Rows from block 5 of the encoder of a small image VQ-VAE, named by matrix and row number. Rows with one number within an expert belong to one neuron, the router's apart. Each number is 128 + 24 x the weight over its row's rms, rounded and kept within 0 to 255. All counts start at 0.
Before each expert's rows are labels from the 100 images, of 14976, where the router gives the expert most weight on average: "strongest on" is what is common among them. Only what is clearly more common there than usual is listed. The data: microscope photos of single blood and bone marrow cells. In brackets: how many of the 100.
# router: router (encoder.blocks.5.mlp.router.weight, 8x384, trained with AdamW), inputs 110-164
# gate: expert gate (encoder.blocks.5.mlp.gate, 8x192x384), inputs 110-164
# up: expert up (encoder.blocks.5.mlp.up, 8x192x384), inputs 110-164
# down: expert down (encoder.blocks.5.mlp.down, 8x384x192, transposed), outputs 110-164

# expert 1
strongest on: cell type: lymphocyte (37)
router.1 [128 110 114 135 116 150  69 165 146 174 181 156 121  81 170 160 132 126 149 135 140 101 149 138 122 129 102 182 121  85 102 158 150 132 133 140 110 125 163  89 124 121 113  83 107  71 145 139 128 127 152 143 149 117 129]
gate.0 [127 103 120 112  99 182 164 136 178  86 111 130 107 112  86 117 131 113 155 185 131 143 106 131 168 103 199 133 138 159 142 151 132  99 157 102  96 123  94 110 139 102 156 112 170 132  85  94  98 185 148  97 125 136 139]
up.0 [134 129 101 130 122 184 120 155 182 104 106 108 111 126 126 156 137 135 133 161 144 121 131 121 174 109 163 113 102 157 140  94 107  94 121 129  76 142 141 117 121 107 135 121 139 113 127  94 113 146 152 115 148 133 155]
down.0 [117 123 147  99 130 130 147 128 141 100 109 132 128 150  91 137 144 109 158 121 174 162 144  93 135 127 132 139  99 114 173 160 144 162 145 142 122 143 189 120  93 135 121 109 183 142 102 142  66 132 126 124 116 100 118]
gate.1 [155 142 141 136  62 121 185 135  97 134 127 116 145 150 101 156  91 142 146 103 162 106  93 164  94 141 138 120 148  80 152 134 106 113 154 114 114 138 134  98 139  97  98 131  99 102 115 126 158  87 123  96 128 110 134]
up.1 [134 115  80 144 146 146 101 118 102 130 151 155 164 115 119 165 167 135 138 145 130 118 160 146 133 129 157 116 117  85 102 130 166  84 131  99 144 117 109  90 163 117 149 116 116 172 131 101 162 137 120 165  93 163 105]
down.1 [139 152 134 161 104  97 141 115 167 136 117 134 107 160 143  94 129 159 112 160 103 140 108 127 115 145 121 156 138 153 107 149 155 128 143 170 122 139 124 137  98 151 115 126 134  95 147  87 119  93 122 151 133 167 184]
gate.2 [154 128 157 124 109 111 133 109 101 126 117 140 120 119 131 149 152 149 129 173 124 105 118 123 111 127 141 125 142  90 126 187 119 134  87  87 118 106 134 111 158  89 138 144 162 137  68 122 153 100 146 172  88 109 133]
up.2 [115 148 107 117 147 155  50 111 166 164 131 125 147 132 131  97 144 110 123 139 125 110  79 170 138 147  95 125 132 147 101 137  95 158 123 150 122 137 181 153 115 104 142 121 142 102 150 103 133 141 151 142 142 134 152]
down.2 [110 114 117 169 105 124 197 150  99 117 178 131 108 106 115 127 139 145 141 102 116 120 148 156 131 122 124 119 138 131 162 145 131 124 105 110 148 123 164 116 127 175 136  50 146 125  99 130 156  94 134  93 131 167  99]
gate.3 [127 150 100 163 152 153 209 121 131 121  89 132 101 122 191  83 157 135  95 100 105 145 158 148 123 126 139 133 115  96 109 145 121 139  81 144  72 137 109 138 127 146 161 147 148  72 113 163 143 112 125 150 189 144 155]
up.3 [124 141 140 155  92 119 156 121  98 159  89 132 134 136 159  83 177 151 139 113 122 137 174 157 115 147 131 148 142  94  89 109  95 160 151 146  85 148 117 144 160 148 163 112 134  79  91 174 109 123 105 134 169 145 127]
down.3 [140 186 109  71 107 119 133 181 105 140 138  73 122 151  96 167  83  78 130 134 170 119 135 152 117 154 106 147 141 162 195 114 159 130 130 135 147  78 128 130 138 118 139 101  95  94 150 139 164 122 131 131 133 160 153]

# expert 4
strongest on: cell type: lymphocyte (46)
router.4 [122 147 152 140 160  75 104 148 152 145 145 112 153 116 122 147 134 155 121 146 103  88 156 103 115  78 146 172 128 116 135 107 122 160 130 142 155 104 100 124 155 108 116 163 128  98 123 195 164 107 150 161 130 172 135]
gate.0 [ 89 126 115 118 171 174 135 116 110 127 140 116 101 144 120 105 105  90 151 151  73 129 121 137 111 123 133 128 140 154 130 131 163 110 135 116 150 151 144 112  98  89 120 179 102 142 110 113 149 105 130  73 147 156 164]
up.0 [ 92 117 160 100 101 102 110 112 122 151 101 142 147 158 116  93 111 103 101 110 176 122 107 111 102 111 136 154 119  81 152 109 171 163 126 150 133 138 115 104 135 129  98 116 105 150 147 107 161 114 134 102  97 119 124]
down.0 [144 131 157 173 111 188 129 127 100 175 133 125  91 143  66 124 140 140 132 140 154 134  87 121 140  73 141 139  91 127 123 127  98 125 139  96 137 109 157  86 142 100 128 120 111 102  98 133 171 138 105 116  81 137  91]
gate.1 [142 107 105 105 110 174 120 138 101 166 156 120 170 143 113 118 105 135 167 134 169 146 145 139 107 139  95 124 134 165  99 109 126  90 130 136 154 147 144 122 111 133 136  72 110 120 156 138 142 134  92 140 161 121  86]
up.1 [140 145 163 104 137  84 135  99 139  96  81 183  98 146 117 130  89 161  82 123 110 136 115 133 133 157 149 123 148 111 157 127 149 136  98 124 109 135 133 161 150 107 106 121  84 142 153 108  91  92 140  97  79 146 183]
down.1 [104 125 156 136  97 119 128 138 144 131 122 124 124 115 101 102 125 106 100 148 142 131 133 169 156 126 171 181 146 148  83 121 135 110 104 147 165 117 153 138 149 105  94 168  95  74 132 130 132 169 143 125 135 114 121]
gate.2 [128 116 115 150 218 108  83 166 133 131 155 131 115 117 129 103 100 106 156 107 108 125 153  71 127 121 137 142 138 106 143 109 146  96 111 148 148 110 145 113 139 187 122 144  95 130 118 135 123 102 128 153 197 155 104]
up.2 [112 101 158 124 112 136 126 139 182 173 101 119 157 136  95  91 146 140 172  95 154  77 139 130 160 106 143 135 146 140 137 100 127 117 103 151 149 174  93  81 152 122 130 135 137 123 162 131 167 130 115  74  96 127  89]
down.2 [ 74 121 124 107 126 123  60 146 125 121  98 146 109 129 148 104 113 119 103 124 110 109 139 130 149 122 150 158 173 104 104 122 135 103 105 146 143 142 139  97 136 144 115 106 119  73 122 103 124 132 111 128 155 144 134]
gate.3 [117 134 139  95 118 137 154 142 149 146 135 132 184 165 110 117 136 129 107  92 135 154 153 185 176 161 126 160 135 123 111  62 138 116 110 123 173 166 119 160 112 136 139 117 119 133 124  98 107 102 121  83 163 148 106]
up.3 [139 130 141 109 150 188 154 145 129  94 133 141 107 119 111 172  92 131 119 163 124 131 142 155 122 139 135 121  93 116 125 120  78  99 110 137  97 110  77 111 126  99 152 146 177 147 141  75  97 140 146 162 104  92 144]
down.3 [123 126 123 110 145 133 166 118 158 126 135 143 131 164  95 130 140 123 108 115  78 167 153 134 161 131 133 135 168 178 131 132  97 109 129 143 150 119 151 170 108 105 114 138  85 150 135 120 136 146 126 102 181 129 118]

# expert 5
strongest on: smear: peripheral blood (62)
router.5 [ 95 153 145  95 189  99 135 136 100 152 143 103 168 116 151 142 120 104 118 156  95 106 136 113 113 118 115 163 113 120 139 110 130 166 135 130 128 103 133 133 166 149  96 149 144  94 150 208 116  90 112 158 157 131 166]
gate.0 [113 115 130 159 117 119  93 144 108 126 142 112 144 128 154 170 128 124  97 127 102 119 117 118 102 135  99 128 125 157 118 108 133 139 145 125 121 134 155 113 102 178 110 127 140 100 114 187 119 130 132 174 120 107 149]
up.0 [116 127 119  97 128 133 163 105 151 130 138 138 169 130 125  75 132  72 153 131 143 137 132 124 132 139 107 100 125 116 153 166 151 114 143 151 186 124 113 166 132  92 172 127 117 152 123  94 139 177 103 110 125 165 113]
down.0 [ 91 138 112 197 126 124  90 143 129 105 155 113 133  84 173 123 146 137 131 147  96 120 119 120 101 115 119 120 126 118 111 116 110 169 125 134 104 114 144  72 136 147 125  96 136  92 112 153 133 159 156 160 142  92 119]
gate.1 [ 96 116 141 132 146 147 119 122 131 121 126 129 143 103 127 114 127 166 100 117 170 100 136  95 142 126 165 105 107 146  90 111 158  97  69 124 131 131  98  96 109 135 116 156 149 116 142 179 125 132 105 147  92 138 121]
up.1 [152 114  98 163  77 154 173  80 107 151 159 145 109 142 130 120 152 120 144 112 142 116  97 155  98 120 124 133 139 110 166 152  84 170 115 160 122 154 133 169 135 152 151  96  85 126 148  82 146 113 164 113 156 112 130]
down.1 [ 93 142 152 144 166  87 123 154 121 122  91 110 127  86 120 101 171 178  85 167 113 136 131 143 137 150 150 182 106 158  85 117  66 178 122 117 139 130 106  80 112 103 190 159 154 119 106 116 125 163 158 158 108 115 103]
gate.2 [143 145 145 185 158 117 136 129  86 150 148 156 103 145 152 154 108 128 133 168 151 124 132 104 165 134  87 111 128 118 100 114  89 159 139  87 101  97 143 128 130 147 134 130 112 101 141 139 173 101 171 125 106 113  93]
up.2 [149 156 131 144 169 104 101  92 123 128 150 188 101  99 113 150 128 106 124 181 157 144 151 105 104 120 123 114 130 129 112 186  81 168 142 114  85 126 145 162 182 145 122 163 151 125 122 146 119 102 153 138  86 137 119]
down.2 [103 124 112 135 135 177 101 109 132  79 105 153 170 124 106 141 124 114 186  95 132 155 129 122 111 134  87 135 153 129 159 100 175 106 162 150 125 151 117 143  94 144 133 130 140 117 106 117 107 128  84  85 175 144 124]
gate.3 [145  95 145 127 127 162 141 140 133  82 137 164 118 109 112 151 109 146 141 156 134 109 167 159 150 152  78 138 135 130  89 114 118  90 113  69 152 156 118 143 108  88 142 148 135  68 137 108 106 146 125 110 142 133 146]
up.3 [ 99  95 130  93  99 115 146 150 106  99 150 152 115 119 119 148 123 190 152 162  97 120 131 108 112 120 133 134 125 138 104 118  98 108 127  89 139 112 123 151 104 133 145 117 137 134 139  97 124 124 129 132 148 139 131]
down.3 [150 152 123 117 139 147 109 146 126 127 148 117 142 130 139 148 120 127 114  92 145 140 149  99 127 127 140 155 110 121 131 175 158 132 112 126 101 138 125 123 134 141 144  67 121  94 120  93 111  97 129 125 124 120 132]

# expert 6
strongest on: cell type: artefact (48)
router.6 [127 123 157 129 201 108 128 141 125 131 163 179 133 127 145 134 136 125 152 142 131  89 160 115 124 128  93 112 144 103 115 180 138 148 132  97 117 135 121  93 151 141 127 126 155 121 112 106 116 129 164 121 114 151 132]
gate.0 [125  90 120 111 127 145 139 109 129 154 102 125  92 156 151 131 114 111 111 107 141 116  89 173 113 122 133 132 106 116 138 126  90 105 171 111 126 131 123 164 149  87  85 135 151  96  81 165 111 158 155 213 115 106 112]
up.0 [152 129 127 126 108 126 109 133 126 102 198 136 163 139 135 102 115 160 155 109 117 128 179  87 129 137 151 128  88 114 119  98 175 115 124  91 105 108 119 142 130 165 101 143 148 122 141 153 128 130 104 122 130 128 156]
down.0 [168 150 132 171 159 125 138 113 147 119 154 110 143 123 134 110 115 102 143 133 152 107  91 140 113 165 101 154 142 124 112 101 101 155 156 102  91 108 132  88 130 129  90 149 172 121  99 137 138  95 126 160 141 115 121]
gate.1 [124 112 122 143 147  84 133 195 112  82 156  66 157 120 116 152 131  98 111 117 145 135 123 140 193  92 117 161 105 165 174 118 156 156 115 110 163 156 109 100 144 107 125 127 131 119 180 154 140  95 120 108 139 144 109]
up.1 [119 128 113 134 159 154 125 117 136 103 157 103 106 101 127 151 133 155 116 165 101 109 125 155 143 126 106 167 140 165 116  77 155 132 116 113 136 127 167 174  65 124 114 121 114 139 149 108 148 176 142 104 124 121 114]
down.1 [174 152 105 165 137 158 120 110 108 160 152 124 108 113 161  76 138 100 138 105 103 135 125 121 113 143 157  96 125 115 144 184 134 150 194 116 135 126 161  98 150 154 117 102 143 153  91 149 122 122 115 123 161 126 125]
gate.2 [118  88 144 140 114 148 147 140 121 113 140 144  84 139 154 117 148 125 148 164 125  82 155 138 157 132 115 127  88 144  89 116 130 137 115 103 176  81  82 135  99  95 116 106 113 132 144 108 137 136 132 154 187 121 104]
up.2 [108 139 145 124 122 127 109 141 144 146 115 124  81 127 123 131 115 163 137 165 159 124 121 178 148 118  90 136 115 125 107 122 155  88  95 139 140 116 118 158 116 136 139 108 118 135 142 117 125 133 110  88 154 117  80]
down.2 [116 115 125 105 127 158  85 152 115  89  93 126 131 128 114 105  96 131 142 115 104 144 126 129 121 122 147 160 103  84 103 119  97 117 129 132 148 158 100 142  71 154 179 126 141 178 154  86 106 159 117 149 105 129 132]
gate.3 [133 124 143 115 122 113 119 140 118 121 135 122 109 123 117 159 135 121 136 138 165  91  91 123 118 134 102 162 113 100 126 105 102  94 131  88 194 119 134 159  77 132 131 154 102 119 123  97 138 122 102 153 137 130  79]
up.3 [ 97 126 107 125  75 153 149 142 157 128 120 130 137 105 110 119  93 132 145 131 159 120  93 164 169 154 131 116 140 153 162 151 142 111 114 146 133  85  93 138 119 143 171 127 146 123 170 127 114 119 106  90 120 154  91]
down.3 [129 105 147 136  67 145 114 154 131  83 140 142 101 103  87 115  74 134  94 101 105 104 137  73 136 107  92 103 153 111 159  88 108 112 165 139 127 131 130 118 121 141 120 114 128 119 131 126  97 137 108 178 124 121  97]