config.toml
model = "image VQ-VAE"
dataset = "microscope photos of single blood and bone marrow cells"
train_examples = 97085
image_size = 48
crop_scale_min = 0.7
horizontal_flip = true
translate = 0.06
color_jitter = 0.2
bottleneck = "vq"
downsampling_factor = 8
encoder_arch = "vit"
encoder_norm = "layernorm"
encoder_norm_position = "pre"
encoder_activation = "swiglu"
encoder_mlp_ratio = 2
encoder_head_dim = 48
encoder_fused_qkv = true
encoder_bias = "all"
encoder_qk_norm = false
encoder_parallel_block = false
encoder_inner_norm = false
encoder_moe = "top_k"
encoder_num_experts = 8
encoder_moe_every = 2
encoder_expert_mlp_ratio = 0.5
encoder_experts_per_token = 1
encoder_shared_expert = false
encoder_patch_size = [8, 8]
encoder_conv_stem = false
encoder_layers = 6
encoder_width = 384
encoder_positions = "relative_bias"
encoder_register_tokens = 8
loss = "mse"
latent_channels = 4
decoder_norm = "groupnorm"
decoder_activation = "elu"
decoder_weight_standardization = false
decoder_widths = [32, 64, 128, 128]
decoder_blocks_per_level = 1
decoder_block = "basic"
decoder_attention = false
decoder_upsampling = "pixel_shuffle"
codebook_size = 512
residual_init = "scaled_by_depth"
optimizer = "soap"
beta2 = 0.95
lr = 0.0016
beta1 = 0.95
shampoo_beta = 0.95
eps = 1e-08
precondition_frequency = 25
max_precond_dim = 1536
one_sided = false
adamw_lr_other_params = 0.0012
grad_clip = 1.0
steps = 20000
batch_size = 128
epochs = 26.4
lr_schedule = "poly"
final_lr_fraction = 0
warmup_steps = 400
weight_decay = 0.1
adamw_weight_decay_other_params = 0.05
Rows from block 5 of the encoder, named by matrix and row number. Rows with one number belong to one attention dimension. Each number is 500 + 40 x the weight over its row's rms, rounded and kept within 0 to 999. All counts start at 0. Numbers have three digits each. After the name is the row's rms in percent of the matrix's.
# q: attention query, key and value (stacked) (encoder.blocks.5.attn.qkv.weight, 1152x384, the q third), inputs 0-95
# k: attention query, key and value (stacked) (encoder.blocks.5.attn.qkv.weight, 1152x384, the k third), inputs 0-95
q.300 104:500484463403559498469498463490479558504507590500517493518512570503508461525504487514529486499468544524447419470486517476530529474534577517509493567510503472442557479483450526490441509424513449498475409488455586523460520493468519414551592470477478510492486475532495503509494479501445483446
k.300 112:492489580513456490489500467434532501553538499483479495482479446510553468477487487548533458412468471473471583494488473536541575477498478442466509469513587478481447447519472510510501448397560577521522501549531478479494533495452484481473451655436475546483502499580483558500465544538483504584
q.301 102:557428511444516487570528532507476501487403524478505544550458470469447544573492454455508501459501459465534508511502532527573461583410522409455467543466495511506458499492513444448472538527488466614490529507488470559524478488524487544424467463521409490519552451479589511507502485453548488508
k.301 108:501432554466581564525552463531529443606529477542488468538494475601438517518482477443496486472541515468435432485547556477510451580559531573511514583505504488469514563496459525439487477597435485552502528433494419485478472465517512511512449500470422508519535488460470533571545526433551479500
q.302 095:485469508401460488527516502472493497509485542468554484538470537464457425492427464558454564497591509521487475523481537542523516503529540511529533571457535450489405524429542515483436477565433508449493442474524443551444434480537536524395504438550555456474433448484470523579461522485495458510
k.302 104:527517585434597485496541467472482577486490492485524451482465557499537485468457511519470488447524560505445507414482497527476477495605490611519455522549534598530532516498484572472544536510419413502512500486516559553450446478456476447438524477484504468579561466517499455538570521491546526469
q.303 103:570481520468487515438415573475566497482508486511372490518484524529551434528517571583538445520465498546498461485491522484487565468494493498519491482495489553519468513533518509582444525489473498506472526517562497527514519613520450472462475431553521530470446387575445521504534542543482437429
k.303 106:463509523480481533561480491500533490525521414430534514416491499506495539451572509523512585470521554515451481514519566569490470511397441490508512520511494546520522494544395483579483586491546499452489515448406441446517523457512505493462431468506505533524473420479498563500494498480481549446
q.304 099:593535447417576532497499469480488532540498506472540451444507541505492471525518530562467436581468471475481494580534486496467545527502528572512455531472497570540481545478494462522517533508537512433414489527482501454483459457468541493505488505501522521518561509467516520469379529503521458524
k.304 104:498469583452537597564535549466452464533506446453509469458499504415480458614548488520571591414464486516471587455537454492426578485441479485482498527520543467557424512477503455524492515514469465470504518548531468457499516425539538502494441508442560456552571567425470484456443509504482489528
q.305 099:511486478454484476513496512560446477524483527436476529519519528432506431547530575447457522495476532483512415484426492558460508549519568499551498450495487516440485445522384571468459496479489472521563443437528418462490523444471554465513484511493445459494478545461517509491486488475496518475
k.305 113:514522507460458473491530481526498495504487468490410477423487486468482586462451527485519515552485478518544426492376552560546502545481500541499392455489491484499417439485497517465549487492478490443563507476509491541473492463483513480569498497515544502452552519511479507525453515503488483558
q.306 103:458480493499546522504490455428452461476453547488493485454490595451444415459409467426478496481444519419517476533511489590545495488390488465482524465582502502547538548530459523469464534475561511536527483488488494478480543522497501495473492506539495524488524502463543464475452489477466541516
k.306 108:452499465538533495459488492520439556478531572439491452470480529514493527512455527439417582510483433468523516561536455524513543439451554552504499470461445463453464521501488521428509493497489477439469484512597439504535470523528493472499485456551483510509472559487474496504494544446530437441
q.307 100:498418536473454525497502495564495523460502544460503514517482535512535569544506504482466520476532598513510504436511463560446502499522467593474496536525493462501498511467389479461498466569485493499528542469586481517461564463441499462475478584569464441512452477465433551459520486562519510479
k.307 114:544524508536492519522437471543493546532476489489491442483527537550513491477453439466474458478506513529548482503460504542481518469480468495512495501554488535521536462491525572530536453529491545495479480485449493542475534455458536463533508467575471535449479547447481498495556508458552517417
q.308 098:507482477473501448476473572495548504462511512529466502448508503489465449512553415480602481552513489498482451517453500525485486491511464481541498447508498537489470521491523505470459534456459525455481487520518497464540513582501477587517479498535480568488498445589508531508530519498495510528
k.308 106:492487530485457486591557510471465482502450477444521544495526544433516520457503504482491536577592489510531506501476416537515528433485462512540486471453510503426459541519557445477509524442495509434443518549502544454449489434494542536446519447523486477536522568510458542611531442533525499488
q.309 099:529501524447469453467442553536490498407535500505497514486496490509545545515529556533511476461493538527439420461468461542533572446531551477531467464506458479518490473466440441542483535517475533484490491462544443474496472526471488543419496536468486478530544482474431507483502568528474536478
k.309 111:456496509508500504449540509490453567485472485480597498493495520587537515478481426499519550435466541547533484562472490496582535469477459585502528517507519559489449474490468469417558498460514501460405570446480548504489555498572567428468511499469489480574491501464512595460504577656490488474
q.310 103:470426473511483512498556531547444576550503432489505489483418478452454518502511572465547486477514526444434528500464529529526542502537522522512493473479524521444449494476448517504513511531532494496547484472547534579464538559463478519474521469483504543560496443525435497567501443433521510483
k.310 108:537455474487564461561600460447510513491501563474534474468459462482543523503598469495544425416444505483518461564451553522535506519479497493506455492543522488535518470519469561453545487535537576496524543498553493582415447486472455527519432511535547530544499412458461463539485426469584488504
q.311 101:530482541562537456510555460467459482467470539436444500537462542496549488495473587529511528542514527470497563550515529477431519493466539457526470491516582547495562581465502536499460472486523519499529484527495494496540507515467493525510483452427492438467497449536465526443457474506499485489
k.311 110:495571530458450528501525505436447509439508475526455470476627505428610544511453525519517554505486520508544556552474491570520472491483466473446526452549506526544501566530590511528480540490558507462498505486445520580455540472493484516456491523542539446544556506476468508471502449551568470551
q.312 103:566525463435482472527453483446582485495496488553512557512508498461480474520525518516495499589526541568541496529506474423537492463503476482557552558506520545466476415463508537485506468483572471511479560524495485576591507512529479503522491471467450462462505496514460509557480478464572511493
k.312 113:528485526521457521488501475425544546413507539528503540536575480466471507531496453525529502467584501499588475440494476450543501505470587559554544455518511519541476490550504498495522520522514435479502503528444465514443489501603484515448458504541515433550549520489540448570507418519531541477
q.313 101:488476461547454528523510469482486451487486542471497555446438527470472549490563504548532487530483532517564457514556576455497516545484491445559521577517506582561485481498488458555501492455570495487532516536521454471479528553497562485499491506454476506511531418445489498455503509485514486451
k.313 109:489501476502496485503479511465455480502491456518484506488516497499463511462525480454485476518571510540462556580561446526519527492447482535531601509540497433524478424388504530557485493559462444479525508506472535564511416409477443544501512422584510496497503452472449531494413488472497505498
q.314 099:558424534529452492492483531469456519466569559470520513424518548514547491506527534578525485508450531519493486484573544502493478489496518503424488540439516526500537478497494503509486498434464534484493567507510562497467417531492456422482528431463454503517527483469544548519498520532465556574
k.314 112:568467566465433490533524576523497524501466499494598500466577478553507582471511567529494485429503580515431518466532509513466441525559549505488506532460495507466518432543466507526457485437471473439496549481504483515434505492469434484483521484502489489501515397511473505534477559561446512480
q.315 106:437478558491555530543494538545449533528454550473452472514415469506491500440497471498505540465519520464480558460492435524529503534491498559523569525538425438498520551491468561530476528541467490556502538476528579504500503514418543497486513454507509609483513503509569430548459464516559506508
k.315 107:562466491435466523511486463548460451519531523476481495521444470541586541516492518489479492461505445554462497491556509524463531617480488428522520568466439473457536520435416510512517509521528525544512538514500521481441487515483542550440516537544492523518493533508408512505581380490522488531
q.316 100:438424449473485505427509508572500489538493543563491508435461529434479488489469508516500476537515522477477469510470504480464578478446506558435543500549481454473604544497471485531532473489541412523566516525524489465534594469482454557496519476474459516520455432448539494459442504528519481448
k.316 107:493467439443489513461526488479495472567523428460561606446501451533514483505522457513537458523511534491506476536458492497488487434452462445536539511477510499541489517498472419515525468476506495556513489512540516457390514440459551476481482526472516475440450490452531484437516530494485473488
q.317 098:458463457426464458523486587512468440515541537449582511494507423470502490523502502575457567557512519478534520517492390460488450539473408450482520503518452506521484477514519520458516513514520468496521496479485523514530448493495494552448519464541472486409501550483399451493456456536578464538
k.317 109:457500493553460490514467552517476585646484549475499551499439571464481491512499446472484523508466487558570463460481494523555539489537544478503455378517539519519537503533496598422510532461496476534501473486525573554429539499487486450563447523437520448532546528497504449525476473460469475515
q.318 095:580542486463570529460456560466485486455481487546486437477561494468429510483514532499563564531537482465482450497400540441505539500534518461519537467519506509472493482513575428512490526497491504436446497528460552568506503513563478478552501526538463460540557448529526482483466483518501456515
k.318 109:496453498561555482480547575485556525523543499562512450492575488454553542522490505542526406522492516435540470505517527452564497466441459515479480462471476556510470545566528432379536471471548512520467482538510554565463462562491539454523509518500438499506496473488488495496501581406507519580
q.319 106:450486539467448466493526452523551478514390484503524457484526490493468561498503513436496527496453473440555530400471515458442455447437478536458519444416467436530482449475485513500516509527532519506455484543515541460466545497516451546511486488535479480517559488454511447503427557496438436491
k.319 114:512496520554532516475535534507534463508503562493471491437440514503480500535511524504530459455552502525455540559471499456496495438527534611505457484462518568482468490619475518521490464519438421507438495526494553546479441501516573496489501523445485483498488479438468498543465622520518475428
q.320 101:592514435545516486569495465471462465480469488466464499498499539444492432514527461527581537566460483520494445541527505551415487519579459467479502441488512497493558419481521449489530492470480525484527502500389483430529500440565528508565448439465546425492530572511529526509516467506524466489
k.320 106:479499487505419513525558486527516522561480538536504503459571557480483442399542499493517501540478475528530486513547489507608421476573569449478469462496538452551479486478462415516592548484476480530543477494483495522537550532475510468489468490508506519473483564539529484533452498499498476512
q.321 098:498506439510488453501529500464554533524543489586480524467529476513547580448504521604543421511497516573544486458457470541534575551442521485546411483495567471507503550572566510554499535471560496517430451621507530506517476574494464557529490572540455560450482450585488394519535552590487554446
k.321 107:484548504523493506493484560529462475499536423570513498485535491397467518544536492467505550495563556547500434426540570497530455543529531540478443524488420508490537482517423509478524471511543520453568456488481494479575490496472466503543474489491467532513503477573459487497556480571495591520
q.322 103:533495494441540511434523525580490517536554513484462466524406546488538506502517541470482520499519560525520495529496555556483575493525485534367566456488500409492536482487402551502512469505549475490515523560461428456572508530484530555553504502526484469571479492502502498478470552497411512473
k.322 110:523505530521465521546491460460526491497463501507469425494476541519476532532456586546506458502489488548468510544473480458524490560487520461497435442485485485515541461567568507491478453461455491478508430559484397537542548497525478524450459465488522532538473525519553487477438500477496537492
q.323 102:525448545363459523516439496509494484543565529497502514417495466475584563500508533459533514447516542495435526473514532460488578533527467471438472448490486471486492460518529519570516503537516507506489536390499536554509510515496525443449504510539501448552520506476459550426531549468500447441
k.323 107:462486538524439476597536455550537531555505474468426504499507480465491517459577530502509459446452510451480480511431498565498493506490495523589528537514542457531509460540526474478491501492531488437565543504434492496465538470467452467499555535467483546516547437491475531529517520496484460476
q.324 104:492515498443550489516552564512521444514491502548561436495518473458510496530460557548468508548460486466493530471477479489459539454465491494485567544544505519518491522540542477494518511516502601462484494480471525503478484502518492501489513502483484472506467504503504427477476519489522463416
k.324 117:461496495508471450552480501497459392491528501537592530453554535473488581483468461544451548563453483512466491516501488472575538446439456484446528563419527472443509567457526439530496481514479576454543487490447533504471414486559488542440494513507514471518519459531472503424425496541501477438
q.325 097:505427443513505470446506482496502517436543477540429440458510502557513543500554406421411501482474532582493482492567565498537559532524464579464550460494504450530544475555528487412447476519442494522455509479425494551537492497470455579497524472508525496537564537526450575490459518546430518475
k.325 105:473501514501480557442487476524465473552498532482571514537527491450512628530476535449501419508434524481441470556497402483478422505522513496487525445439460503558498483502448455511505484560493490528411502449532515464524496456544585490504437562454533512521525483534538520532422486458527513469
q.326 103:433470492539505545521570521489458508502480532432541428428525503522551483518411513515499522521497480493560448562570493436578468458592428465522567448532477500445444526505489479516500477473424480500517487472513492530506554472435524463569480504515511435482596517492521488490545435496490539607
k.326 106:526513484483539491459519469490479464472510593492507460446503443469457489421432513527478516460535498515584478482470511428467540519528469518575471402476546446508445528443480474472513497432428576569595529519493474513508508538475461485491515530501546514495549491517444453544437563546454488505
q.327 098:483564532449457545516390549531497511487577508501605571571537492507524505472445511501491469510524414560529469463501480537521450483433488456474508519506456483526483449468509516467503507509471411501538493432478475490456458575473514541464479531546484484468462465467489483560474521498488538545
k.327 106:552432507549496572477508454509568514428545492521518546482503462455514424525508503541532575552490510504493499477469534477510458521501499474516413444473450477491552526437458597532484525482505399488516489447519494514504489523520530508461519540515463475491527499535470510526542506483531513532
q.328 106:466533467473528451518541469502481516503554528492464459450463542491496457502493476576467431457504516522532440517529469522520525519493476539422526502565494486481442574452448471518495572478546527483485521534474505553479435521481449533540592536488621522498494474458557448506490481517525508533
k.328 109:504495534468469518524455465458497543501532539503470444503474561512536555445424487568570496517547567533495452528556506483444503559476442450470436571498467497557438558479496456496448544478491503515527459577507517479526517492502476495440484499464479455576582493552511532497502571498569501510